Rows from block 6 of a small sound classifier, named by matrix and row number. Rows with one number belong to one channel. Each number is 500 + 50 x the weight over its row's rms, rounded and kept within 0 to 999. All counts start at 0. Numbers have three digits each. After the name is the row's rms in percent of the matrix's.
After each channel's rows are labels from the 100 clips, of 14976, where the channel reaches its highest value: "responds to" is what is common among them. Only what is clearly more common there than usual is listed. The data: read English sentences (LibriTTS-R). In brackets: how many of the 100.
# convs0: first width-9 conv (model.blocks.6.convs.0.weight, 192x192x9, each kernel summed), inputs 0-191
# convs1: second width-9 conv (model.blocks.6.convs.1.weight, 192x192x9, transposed, each kernel summed), outputs 0-191

convs0.92 073:454461510474517517505495506417506571602580537465539504487485508473417550435495429566533468507582427470579509524477536428520535589562488449540496515453609594488575528504586523483613483465435430470509471581488563524592467477573546543441467476487492572434510490533472554534522458542495394522500430463477482539474498450556574486593501457549549546461487542502346545550441589506547525489483422514467458522486456553411484584534496554547465519439551443566540470511541486487526543383465509532491537553538572479575506415604444567455553536503543532417433462481505451479536557442548525456
convs1.92 091:527488467537482502476486470478466582491512488515493567531523511584499600433432459625429480493434489452505506358517509476453515487487473490578411486557526549489421528525559443521511455548421460478480590464474444417469449458483458510440489427474456474512379479431484453540451467419478437602471542414535550353512516518427672457429609500488512554467432491526539539498414614483465411466462473447465455466519564420477492450490532474479487579526423519445468522501458513519480452525484491507514432491466498545461491460527467494535463552513498440514462531589581469580513528424432475487
responds to: voice: male (95)

convs0.11 092:546515542504505431526553520534540500478499450596507419500478494550554407476513535399538424531453519615481463417538442477542532516478543508403418472494427504487464526520503407478515427515402512489531442486477628511439411519463448508484522405502608427489498500491605489433461487482488556524440505399508503462556518538540400495533380526469435377477597551554461503505476438433517459452468591493466526557543545657590537557479549463509522526520544466555516450516596513538494465542395540403520507486492397536466478538471508525550458526495478443476506538538509463534480507524486466507
convs1.11 077:496541574509512551398530504556496522543394583533535443494534513440489428528406503456514542526406437494409538425493429499470512558459508492525422539410411503488482425480511444518527476529528534520492434442521520552440426562511486421452558582524507406562529523446485537440467536491469508456440564427503420521498504496586674516450538521420443497541546398499578507521422477458429410509515461521444533437439493509496430460540493535433520492583530538540541555499491475478575486442469487519509479455480505486450523469441517510466440529496527431427506428477504325500425483466430423444
responds to: voice: female (100)

convs0.136 071:346424509517489496446458525485506505464577533454402465507462444493442471406488508497505538484520449460584511520513501517426499533504485409488499455512466381498543569478370522430400485529487529545490454568560475455492438474515511606493532449490483507455542464568460487538440482415498468529493416505558508416422448533553453531470401442509433446486489400412527412371374455485579490545484431378499438518460472492464471548467437516541436454485497502488514465447466515508606487554450524519476484509534485484537543485515406413492497498464564509476432525484389511450466392496493520486
convs1.136 056:399556423485507425466640465528482461509529504471510521518512497463564519546489504503506471478493437438474545561485404495484470420470452524458504553515432411438503492475426477496417533536552447491494504497454429516463463557514480516543612492452490480501534458511454467490439439529447495485463439598515470528486448637601380487588445485436451369532451475477519416441550429485546488539561554531466585563455481462542498490482478510518483478609458479467574427470455527483488525557474492448442474476481439450523487656524479438484486418495494521553474524417384441390447448572516479535
responds to: voice: male (74)

convs0.125 074:558458586494505462543488553557538499474505442679542483468472476536602457409549582445610473568490538578540453459514470511551524526463541526450443497520491518512530542469519448492503452584477534550510446511506597521512458525516502526581547441540562474499585494561545493479470517519557592567500510444496498533476485637563408528506369478555429400504588482495463542534513458506519506519473605551492446571508496614654546562544473465561582458468536512523510431516557486496512555579426525431499551548518467582560494540497482558504541525481486502508532548510521443543495524578568544535
convs1.125 079:481577539480515552460607503579485504568396599491499450474538507436449440519447481447495548512453444448388541513463467488456486552465500465512479540440415503490515441463510448517528505554489558522496452429515486549455470561525515417428574591517489439561507534463438539382519565467449471463457546463498425469448481539586675508419527480438431469546455380457541475486471433495414446533551418535470589463442466458458434459498460530446512480594491548434542537471439471454520476446486496522486498473481467466492510512464497481449436504498518475476499432446515324457446475440442442444
responds to: voice: female (85)

convs0.68 101:509431490410500527586404440577476462551561576429473499464515483554524516399497458529455522467565545481543472494455567562492449498510452500505516591478553458501555577467493505513492470535430535423479541566508516514529443577550558546431597467475486557575510481539461569524495544494423451536533480448397547478404478465589496465504474460540500454492507449452353471472574498497532569538519492482473412505505384521461595609533411575573481419389573532550589479474499455445506503455477471511433552539443524450520465480492518477514520480471452577446516530405463372451510465462514536562
convs1.68 088:522418481470483437492428432507462531480596428532500523467495489601460577460475480578427418523492470469623482520480476431521437476488438475554493430509478512416416570465506528489402526456405457428476604499429477437543485477442461591448505550444470475501447480454476433587459441444487473552503449477463589415465475482460598448482554463455522548425525530466430528506547506552590449485461430433469407521540480490460580558411465429465454479416443425529452489488454450488439590572591448447486447450462556531545459457530526533544527483473460437543422578502506468510487514488527454462
responds to: voice: male (100)

convs0.150 048:483431462495492532409461547470508419424521431632519423467496498471548413391492546441537518633442470575532496433507391585513523482413540476414482492532409467506495529458487432500446519571447525507505492558475526419470456548477437518563485509538511503580509495502511515536390560462488540534571458419529517485437510629555421536500463495478472412545575476489498492501400476506589431456569559534447421582518466527610525501506426494606525430407552503553511454456592496468506454523482532443524501517517422545487542520529475500413441544469502417536495482498509445492472487536472466463
convs1.150 054:470611500531561500495612527578535599536435579445487436518547547458443483558488518440502525500458467460374542558479471490453519558467535442477533549408442483479501455512491457539555495553573542551538468476509461600503514554498483417469629480528531485498565589488449523352539517530464505507506544597521417485434482570578438544395394460459492480541454422478526454474576416500461483512548424547490589482437460469422474491475483490533504508597451520411564538498470528510455543506403537491525465467513503451558531568436463466496477482565564476540513466466487378446462458445508480533
responds to: voice: female (95)

convs0.17 069:501413533489518426534455526527539496451498451575532461500506521515498450363486554448475461563457491571500511467534435490557506523477522471436443528518431538496502557506511450505412428516402457513524421490500581507437442509472469515518504402510552468486540446493523501452463462350545571482426471446497515365431538500579409506568427452478397387520586487480411539538479420424474488464486543399491395546504482595554572583530450438526500463423552472567515440536566500488504397524412535447518513494489441542432509463504479543493400535503467468420523532492534451487477553526448480489
convs1.17 052:481541487506471511519564506564462567553410618565533410497525508483449427541475475432512558578520468484412556574471430517424514520488500533530539598493437516567500526501508418531622462523600526513486487468495517528446488596500488409418627438540501485593486491456488506438570507515458487462477518569536500510539484523560627508501451552438482498513431444513592474497584472426460538496610443537504582562455541520535477503574546573567518520596545545434596468471494481479497527492449452512516497475439507463443522518461513502517438534483521494455459516506522294462474461455505450540
responds to: voice: female (100)

convs0.105 133:541518494538510425491565534505571487496481465571497434549474497538550432494503524425532423514458492633467460445571455457539583497477562508433403477491433479503455512549504439474549432512403497476568434467491609489446429511468443482465493403499633427509472506477618507431489473477441543488442507388523488455579544544500408514508388521459452405479570563589451502487443458429506451463447573517478531503564573645563535528504566456491502556537534454547486458528594544562485466506403559410546514477467424504478498579457508523535461533498465443483513500564519462512478519503481462502
convs1.105 120:520513562526521512405497516533507498514406544533537468519542524430504451490388506458505518524382443530435539374508440480501529532443525500510378523414405525493469413502531448536526476503518502515511425448490545537449414541476463436476513554521521392549517495429521523468427505475497512439431543372527403513532520481558654514486542543411445462517547442517571538529403466468440383465492497492415508449455522538526423418539518529432516518536547512550523509527532503497583444444481505497526443454491470506450540483471530532463427538502524427418505432524526367506415513489429421443
responds to: voice: female (100)

convs0.131 085:444410415500510448440455500470506405433491475497480450502508488409447430412448513480455468551489387514508525502514467470469497434445498439463434461485460433518558533509440466499374460521392433492513412472505496439522417483552514490456461438466517503434521423569492509499460457358470513503489413425538450381466499589508357521481443467519413407502503450501460476448385419472501415535468484403453411522477496497459486530419461495540458508466563489531472432485517518494467460456434523464482441536460509492540515501422497473407475542473465490435446448515487435413412452478494515431
convs1.131 054:514477424501535419522513509553524556538450566547560459542537544482491453542500536441551475542504501484407571573491402526485522475465528463469516588512426470545494514531506436545607469513598481542548484507490476528464443590464462421474604377529511492539520505456484509438538469513474549433443522600507446530520499570524362526525400540433557415555439466496497487534619425442518532459575421558494491551491505487482511536509504518598543466505537485475609425538515549500490499524454519457494462449471463473516517650455520529553450520520550519490481508448466312439458466525510483605
responds to: voice: female (93)

convs0.51 138:566433539532524429593397570509512552501519479540578525486537520523581533454529509509585518500493502406521518515462490435540545558527573517518502473511474618535497487464633509534636479508483442582510461530494432506470551500466483532551543485586414488426513497489384488527549472466575504472432495545521499480403513556483534561540477436473507501509494413404542565589522516459507508487497606553522421513532491430618457468522402465493611417432458523464479501514421487419529494514524510532543524454599474550479567570527533581531485614493545499547552528494609550539539562540509474497
convs1.51 128:435630530538498475461634486535536503489473556430465488547494504439491457549472492472388495487475464595501485465547491446487523518505499503518440508419479454452497453556464482502459462471471457451526457494513609523461469561480494498465491489466591441543522464482581525497444494420471508471413445382529448423544541406572628477473532562451420496494565518569551454456432439459483455476487512420487621431392537579461446454499555520441468564619555495568497478518591540564504427433459536513520514459446478475469467369501482447518442458528466491433513474524447459441469461506423450439
responds to: voice: female (100)

convs0.186 148:491445508420496539597401436591472469556574588435479504453516490566507498420523442504440523480554588481546492485449556577483454504522454503494528611497560461502553580464500492515485464546454535428480561580510496525507463581553557554425602482478480555570522464561455563539466550470424453532510491456409563472419480460583500464508485456552513453501530458454387476463600501481529576558534487457494434507504408501468601610559427581579467432407565533557615509470508455453512484487497463494456537554437522445496481474506536471510479485474461569454517534429483413466515470460501551602
convs1.186 138:490420471435458435487435429481447502481583435528479561431466467567448587459478459568430435494490467441594469533437484450501434466463434474558498430511490494478436566446475582469446532439428454426447587493444469459568492480437463581440490553449447473491471479456443448580501453425478455559497458513430584423454450466478548443526577434465541550465497550452416510488505502560579494486460429445462419545558456468466575559432447436472458452426464437501455489473457424443445564559578435442447456444438572514572451454584507504580529472460447468541463578486489502519462488471523471468
responds to: voice: male (100)

convs0.61 070:571522547501545442507503564608563521517430499556540446518480530601577440460504544430584449458474544582414446451547471474558557536523576504426436470478466527505473508510537450509586467516460523517557436454474627491450449515473461438466508430517584457478418531478573472353471496512479568496451535443521533499523554578501422522481382490485531393491588514523406525552457459436454490470450597586489510476559551652558522532523526483486528523472519476537523464552548530543418472560430553456546540488501424495462499611496528517555471531525485457559510564549538477547494578515473471519
convs1.61 081:508574594517519552387564510553492509523432595512519462509537507415510440539385520451503564505409443512447536430505457476482514535446512512492424516403436500446478436500509457534487496518528540527508433439524551554456432547504477455488535607520538410544554554462525526483432547513492524467446534389525414547496514505589668518439544519437418488525576397498592510504405481457467388513498482492436569406437518525499439436529512518429513513573495541572514556526516501496582497461472503514520460465483519492468512438458499524450479524510523436432523428486506365502441476492461412421
responds to: voice: female (100)

convs0.188 139:501444496390498499637392436640445504544566575420483502444519476542504486449497435488455479433489583454557500485430533531461423507480427515478473578433539452539515506446470472523517449509472502434449534588477467486513472561522525552438592458468453537552549456535414512555508547483420451502513472489404512496397453472550491447448474470524510441488527417431419465458632507489551560536506450475445414490489390476442542551551405542599475413417506515536578501453475443448525522469492435482433502512446505444494469504513547474521501478460444533467493501400465466463482432474526546596
convs1.188 127:452404441434460450501400460458463432505553435513476553421443451546483559410500468543473480479551489440572449578436522461480444468462452493561498443490508461465488574432453575438433535479397487461449574468481454473553530489471492577468504547476451500457474483507429476580521463409488479556495467527436582421434444483480506456493544392503517579511504568428369473467543454528574542527478468471497407519523441467482585573416418447479477428405451457483457492457452420430459566546534455439446483464483588493600450489576463482564520443440462528556497575463463458470475482488555509490
responds to: voice: male (100)

convs0.2 054:571448498460526474377474548505516446476507486567553421457501465536567429423491541416533443545414548519429473400479415566555516495443523555418427509430435480469447460445507431485521484511446537511504477515430533459451446535464420499534475438514498458571417572463486439450409532567462529497519537428473465569497503554500405538511416478480539419461562478500411492519398519473526449436479563654416451469566479516613464475504497483520525480408504438544518459504509465463466456569443522424490486485502426519451533589443526530429453536448499420605486486508506445519428529531460466541
convs1.2 055:458675576550554567472662555516559603535454592444492456582549531460480444609474526444506555495456504521383508506536491525459553574513545448499523517421506499444469425525528481535510492502563567554549490462505495548501568542501501397453577546534542470509533631491516551370515572535504509547488552536569443523497531532491484556379483520484483540534496458510571477511495461493493475544510474561507677439453543484428457429511542509493538543641458530443500586498493543543474553489469537506546494488571513468548539497488489489525515487572545438528516471499501473537497494429506491500
responds to: voice: female (100)

convs0.7 084:545521519485519401480539513538533480489541479592521431491480495580548407482565531398542423519457518597495441400524456486551544503495542516398403463485441503492450521510512425484497406488412490470537450536458589509433432504457440541456495392495585448518510496478566489466456503473443537474420526403467515461534532541537398501507376547466503378473592533553430517508450452410552460461451590509462508520560522626569549562524512467492520514504549466585501450533580499509533417533407530418522499454456401516430476568456511536547443530486477438516515549519516448520474532510454463504
convs1.7 073:513549537530536531435527507557518509516417605526525423509568543420506432538383511442479545531395448517416550429498466486479513538432525497514405523415439499446466427506517439553522461493542506532514430430500562532451431574477451419459546539526534403560512547421515554436458518511490526448434543415524398553475516433558639517438525528426455489533583369495548508509432468467465383510478481502410540438441506535507458445540517521449530498545551529558495550535485499492535509448464503509523457455475514503457536440459524526472471530522518418443518428475520370503411498510449408434
responds to: voice: female (100)

convs0.19 094:507426476434537530599408458562489479569528597439500504465535519546529517388500459526473515460566535494525489508479566565511464485511460516516507584470571482499578559481530504536522480525416537434500527552513522495519451576553563514432606479467506562579484464561473558510517544483430448530529485456397543492407507488557495482484472452560498471480530451459320490495583511501515588541518491492472410505512393525468588604545417590568476413370581531556604472501497466447506506436486471520465559554459519445522489499491524476502529491478469573437482520417481375449509510458530562573
convs1.19 082:540414482472491428479419429513463507495598445550512541468483492608484582449478487565424439504465474464601486476485474422531457476496440493512463427495478523411409560473524530488423518453386460443472598487424463442535476478445440600449480528464467470515436489437481436583434443435510477562492464448459598408459483483422574439471546456433545543436511513458422515524509504552574443459462436448467388520557490473464552505403472438462463470399431447519456499500460462480417556574595458447490450448470540540549455446539531530540504489493468433533444580521518489532482507487510437446
responds to: voice: male (100)

convs0.180 094:519523477524490399505537531540540435462448459529502428525469479490526424492449506428551387508440505571417465449541446439511549481442539503437392502489428494469463498525500451471539442544420464496525402435496597469478408509471443456484547374510585422438439512500571486352484461458474521520437494420538447449565508579494359527519375525461406381478523540562484489513462413447471435484451567517455518515524555606535515500464543462490518549546488459520512426502544530533475507502381529364516491489488440505513486564464497514499481538498477433484509463554525513497423505508522462506
convs1.180 086:542534571507508505405496502558495516526449560534552459505530506420500421537441504465496538521413448514468541433495428507514524542469503503539413542403430498525483437504508426534484485506504495503507416475499511564433409564483458475481523572517494415572547488437517552507446512488473512422405512387507400509516513525606684509496548560417415481519563422500574526529429484455485414452526514488455513420460505520528430465542505549474507501563568523574552523514546500479619461427465490512514477476466514498461519518449514522487463539487514433397514447500511280449442493485437444466
responds to: voice: female (100)

convs0.29 112:529504503498501401493543511521543468478501452575501414513461495524529418478491505421525401528451506596477452433534448452541541491455554502413399480502434493477461504517510430465526418518408483482535421478482614487452413509466447498478512385500603420489485491500590484424484466451470534498419499392483479432549514556502356512526368514458466373472563550561447515501441447418505433464445590496452515535548548632565544542491550453490515539524543453542512446507575507536498466510379532383500489462463429516481492553460498529530452533486463450491505503538524449521441503501491462496
convs1.29 091:526517554517510507402513521541490511524426563549551451519533518432489447531420506451486531523401435513443551415516419485500531530455519497530412532430404512510471461505516428535536470499513501509515424446499535544433420555473451436471521538525512400569518504411525526456462499503483517432411537393529427521535526493574676510496558562394430467514554437509576512528412474450457407459534484486440520456443524521525429473551526540450516502555576517552543509523529511489573453431469494507533465457472485493450534475466526529470433551502520420394494430521527319478438512475419411447
responds to: voice: female (100)

convs0.126 095:491452413488504479430483495404503393438471411487489432491534505477475375432449497409445467527437420506454515433502436495498503407429525483414432457499404448481490478496484448518392496494367475453513514488463481463448436496475462454469435479496462460481449479481479478486438507388447495471437476391508485401514491504465397536451496491449491427494544468502448490468400469509522386469492509465441441504525480445451473528463487427452464505465527485568434488486529489468434366521470509416496455474448435497429527531428521498395375535470473441515476463498522436466414485486393471434
convs1.126 071:535476473526522486547442550551535546509446564575561424532538533502511450510477528416539496567453559528422537538519460587493540531472539521470499588492516508547488489544520451536590467514642525538529448499477482527525507539498477406533573435521523516532535585514495505428546495554492566505504545620527461577542534573469279530516405535524600478494480527526514500519605473480534521494544543530470460572518536514552546516562530528617569512459511484504611477551562552508499567553407520472556447523490545518539540645449542522536549538526556497557480498510508441504470496540563542635
responds to: voice: female (100)

convs0.116 070:546536523496525450519538545588558491494401495590513475498489489543596463474461549464614429504464546585427458452521484470530551495453567513449411496478486493475486474502516462502560455588486539516547428426469608466526437513507498421524583410515600470474466523536572468385464504516505562552492540450513471531562537625472388515496359488529484405451537511532445501504509483492452473525450601598476522503534545623573501487480558487548554547505475482509553432520558505536384569579403552402502494532518484519555480598433516531497542513526488464541509492540516479543446521543558522563
convs1.116 082:514551554514520543411542509568497482548410594507528442494543518410510423532399513450510548487402449491408537423491457475499506545438525484507401523384437498432482409495501456533462499522518536531509416437506521549455418560511476438480546598528517412542545559467495545459426559499484510459464531404494394521465497523590613522435529506459434474536562385468553521516428457473442377507494461507421546412436493502476439427517486516438535480570504532527512561506492477475552515464462486512496449470503503483483532483435506512423496519500523424464533421458499342482410481471471426441
responds to: voice: female (95)

convs0.82 141:512441443458511395481449490541504553488446477488523517465495509407443562492451513540473476487533426500465486559481490376555444485445456444557504438517471539500504444443479540499474444462490360465496403458505439407480536420491483466439398448455495504401519420486446472484564397380515517407415455522438413417427490472468513499482487435484517521494539451433421533551486480424463519486442492442502435496472424505449413422510426433461431423425384472504392446524488473473450455421495495511465494462474510466467480490480522524438448451474514495494475404404480465406453536466465486440
convs1.82 127:586440553518526509482445542521515470478426464535561464516540535448594459421452542460592500466394464501460530403526442475560533521470542558461403493445442583435486422483590469545513522527439502556506459465462473530475393491481446453595486563558475437447497519476501488457407489534585537484493558411525416490485543593504500540490511469454458456498531443474490571590490451471442403475456585551438439458499505492550418412457470470403556488443494497530507522538473520491544459461448523470542448501581436539495548593464547587440514568509543393541502423559594465523444566549483443444
responds to: the word "she" (28)

convs0.134 122:510431528422513536569393452612474507561543603443503520450507500561492515418541456523474522453555585474534480499448576585483450517525450511506512574458573475540547559439502505505518490523480560452478560562516546534512459567554564532447588480487498560582521461564459545528514566499448467533526483483388551531401482482555481466463491437557514477489567444434358489505573505505536595555519483500504408474508398546465560586590401563599463404380567539582570513490488450449506520484489459513453555529462520438509480500515500476543504496481447564475480537408500418481520493480521557580
convs1.134 110:485441445442459445454459440446449468500578431556471534432448448564461533425461470533446465487454456433585460527437467448507434455447434490514471422486454490449432566449471541451421533471432466467436574455445431467555465472454446587465487519465435466460451461457423447578467445423500459561497472503428599426441437490485495438493527425462554520484485554441427481473476474543594484482478464451444443538552447441477598560409450425448474448469406455474435482466442431445428542583523444421455440442475536493567443489568476498544506444450472449566442574490468489489446490476521459454
responds to: voice: male (100)

convs0.151 082:497580487525488387525580508554541474473503470495461465532480489499484463531455502458520382524443546594500478476543443422497536481443524480469400520477452444484478485529463450488532430532410435437520404506468548472490415514474452508443572371450564458441524486515568465459482443475429521500424467434549427465601518547538404485542384572490423400452544555591523468458531433446520450482461530500417555542512565591515503480461577453574478585601483457560539421503602541550475517505393524398498489500422470507532467519467511474494512484499460456456479451566458535461414482479515487543
convs1.151 083:527485554472523508414466486568484454525412572531527450480526514426496424507412497435498515502388432485416538409472420495500479534442496488495387531410406481462485425474512440520467494487490508525481437432497521529448356571477461430463542549523495419549531495438498554449423513459491494440450519390484403502484497528582559513470516514435459484522562387472519529510403438454441378491491471492410506450457477526481444447512478515453501474502534494544521525496487485451566469441453487477473457464479498500472511522440512520438441516487510399453519427468506299477406484497427413447
responds to: voice: female (100)

convs0.78 075:505446455502489475368448506395506395466496435532516434490502482494483394382468510399455476560441470507455494422495420504511524442450536506407470460504416476459481492464496422498403459474386492488496526508473555482405423496447454492493409466496486446503477491465481488496433495418489514455465486402504494419479499500510420520491490483445545436500603476474433505484383499467533419440505507505452423501528453511495487517515454437424483466428538470556440507489503483462458359545469503429516498452488404472391526544457501494435350536461482425565479490491533423489464496480385457458
convs1.78 059:508553538531549514546534523558546580506429584547525398540561531491518445568488524404531524564487558568392539558533471550498540558475540501462548576457501504548475486574519447550605459544654553525545462515514544575525540561491476378499621468539567508559530610496527513386577555513472537507481545601547446563533551528482434550425400548494536463510513487547551482505589468446487522516542528539516548517461546560543508491560548522620563541546499510527596482543552542534486550523394566494557486478485537506565531563447526526527514509563546479540505473511506447483467490524522514609
responds to: voice: female (100)

convs0.172 074:541467562466512460527507535539530483466511472671551451468470491549607429430526567435598433572472541593523439431491471524549515511467538528432427514501487503501498526472517432485517440574466573533514445521484603507502434533502497532574548439523584478524558501556553486494456508530531579564509529443475508545488499614549404503507357500527460400476595496517457533538492468474547493516472601575476465565531490643633551566525484464560574483486542489555524448495583476496508543586409517426492524535509462573557478548487489545510529529474462478529515554490516436569477513574561520534
convs1.172 078:476591570494524548449583498578490522554406603491521435478541503454449450539418501458490554514456442449383552487475469481456492562457503454521468547428410516484499443482521449526525501534492557536493454434527471557456462557527501412418589592534478422555513542463437539394509559460478478470449544465485425479448491546572642527418523464422440473552467375449548485489460448494423430538535409538460590465444463467450440453523457538470514472586494551458545557475449469457527481447477491524481496472478486472483518499457488483454433514506517457474517441452511328493441484431432437458
responds to: voice: female (90)

convs0.175 097:542520513502516410495556531544560493481480466565497422522469499547547412477510517414526416511437527608487451412544434471544557491473561511394411480476426480504469511534508425478529415513389493477551431476473617499449429513454436497468509392489604423509494484477591485433466485469452546485428512391510503457560530541526401513503381523464452385472584560570455511493447459424510454458471590520456521517555559640559537531504547465506501546523534457562509454517600518544476452515409546407526503466469406508461483559458507516522447530502463437492528514555518475514467511497479459496
convs1.175 086:512532575510529537402519509564489509534403579521537451494549518425506442522400510455526532522402450512406553416493448490482525558455524501516413542420417510487480420494535441549519487516523521536499421437512521547445418557486464418469537577531513403569517519442503539447456519483492497452442547401522392514508515499568654533459549516423432479539551394491558509516422464468425403476516494511438527447443498517512428439547499518434538497558545535552534540519506488482561474448475494507512466466484501514458531489462520517456441539503541416424510423484534314508443489499424422436
responds to: voice: female (100)

convs0.119 092:543479540484505398530520505485516509460522444616537461487491500548531425437529528428502438582473488566510484464521448440562491534493519501420417496520439546479478565518541436495497414476397445511512418516498583542445437509461450529517497386513558453487518487495547519467490455429517540492409492434451526404498511492557384501581384516455473373480567534538421549558462449412522453448462581426474482572518492616591569616493497441480534473489555447577492442528564487511525414517392501423502519462497425560436509474494506547539443549489482469457520544482539415559472543530454474484
convs1.119 067:508537519522493518447533505528474536536436607561557438504534529460440439560415486446460542555413417504440562471496419485481544537452517500571454548489414531540441495531524427545599439512570518501508461439476539531422453557482465439416553498510525408600512517399525517453519496515448516430417537471528450561527513467560713499505536553387456485510510418510576497507428468444463445481527428499456536470457538532532449496554518557476513518554578526502541496522508513487543486445459486522524473457425525497442530452488527524488446563494505431406492466517543331473449518456433403469
responds to: voice: female (100)

convs0.76 056:524513522512511460540546558559542448439531473629496431479482472496568425483491535418588419545441538598517471422519431508497545488426557515408406496473471487491488490485497419508509455569447554539535446523445559468496427514523467530543567429532559486495526500548539460475419532513491518558535512429533451512541510683538401560486368554536417384463577477544507487499536455488565459514459562620429500569553516577610527521453514496622538523532477486541539434472574504497513541578421527428512470547518437526541498540458497497457507557483498439510494528525522463529443496558539531536
convs1.76 061:479561554486545541439550518584489532536403582510522430475537526437488435521414517431508545503433480453370566495470458517466501558451509488490441554414438510472502421467503472533463514536473556548493442427510473567465436552514499385454566588530479435555534533478451561395488553467486491467447545466484412468452498541586515513416496471443437462547481331447517497504459433482421408519503410535441543460446457464429432455492462508455529460580500523472556562495460473447535510444461507528475469481517481478523521543429493484436503501509511430495518428435513312454403476470471464483
responds to: voice: female (89)

convs0.135 081:446535480526509550603520531644509491586439588465510502485499476578482501598514490508482551462517579446455519461471583620434535487518506518485521550544596492529547514453502494490566508560580615531485576506491536439492479524596579447474547528525477564584440463627460404478486561517490458547533487498538484510530457534472478508465473521612628507471498483493565495497556501489507578616549504517497569507492550497521504469597553581624478522514460551435522594476479478510500516614506483516508518582523509484498540568541442493525468520489537577593456507530488557489486467478495638585
convs1.135 126:474487441419447484451529459485452490454541489485437538411424428533548544459436452520488471459436438453516448479415450452470430468431447530517452439464438460488450553420449568431454561513465505469436553385447483480559483488459450521512473568469453421470448467450445463509469477466480455548443443486428552453418411507516448461501542431447528499486477534425452464444408423529515463508434518466432532546524426472517549559432422462436497404500471453470473441419478414420404447553546434439414440469497495452583442517542466449537463446430447458538494557428471537475418460500445440428
responds to: voice: male (100)

convs0.60 108:577433530568561410556413580464529517476483473533589503531567545500566513406496549493538471556483521428485559493505489438574553563488573522513462506524478632513501481517621498585600475507429409588541443502477427515493504506474490490536567439584440484454496474497431496475510461429604541484417483515559473442415556524484497548607497453479424473510488471425536567601501489450488494497500596514484426563524500440609488485521416448529582448451482488509514468542459526446478491490488527502576528473574485578495579528512564574495479615523564494469537508517603519514485590582514495500
convs1.60 129:431644522524483496469641474528520517517467577419452486527476489428490467568472481472391520480498457597494468501533500457455520518499492514530472501421466414454501448543443476482445480492502485449518467471520634526473500556500497499440491505458608443541497495488593516488466506451426503479450447409523454450536518419552623469460528564466429521512600518557560439429451453460483463498502491423500637428398540608463453458498551534442452552636563511576492492498582515548481489454473512506501523467431535461479461394501471451526461446517451480440524468505431476436483436466458445427
responds to: voice: female (100)

convs0.54 071:458460543519517513481445485509508564568453526437513494522501538496420523471458407538512539412603555462515477489534612513485578556537510474524532577514598531501569533523568535512612529550488503484527530491521613503526483464575592452423552531481541549508487491586487480465530441481465405576520466488512481531511528531522546494548569412583530534457539513494380472531509521537441616570494440514536466475514511568408424571561535539533438551414543538525481507514432517528312510489506534517532540563460546424541494494595479482536545521503491594466418511552525470425547552430528588577
convs1.54 094:521465491460463458475480422493436548471558487508476544465471471582531544419444440551436448458421477439547466381461442437503444495474431486501433470544443501487413550467530517470493510534395454449449600418433385479524460502438416533477497539442414412493424468433438464544446483393498438553445460439460579357433473516493584443550608454420543444460443511460475497478453523536518422445457479419444464538522457396486539530469440455474460478472411476477497485475459464454421466549573441463480441478474434506510451460527493493523451502484470411505486560532517518523479498492455443446
responds to: voice: male (98)

convs0.59 096:514397512435510532490409461531485498530505581464510582448483506557477559402481491572495497395551515497536463518488570566520447504504452504569498509414589513518542542466493563484497508508517559463481524543501601516536468506549566530452502502460537579559537495562492474554498531560492474526562446482394477617395484465523507461437498415559472527441624484454356506525535523512493600537479457511482389409499409577432490533569412564485458406354550483575505487516493449471474552473476466557473521547474559451532463448481502481522561462480469566466402485415486422466488517474542554512
convs1.59 090:537458493449462449414493456440437525489613468561490528450452463566501512400448466522482469482420415437599457481458416418509442489472440485450448401465419507438440568461508488442451516487439453476437565495435445493502439485437411621517444507477426418459486472428440441593449433438502484551451475496449598427479469545506507450482513474417565459434492518476470493497458484521628432467467495466444466546538480451509563560412461470405489476497408472523408462488461456461470528561505443452477451442522509516503455510517478528514492460469476412554416573523494488507455513500508419396
responds to: voice: male (100)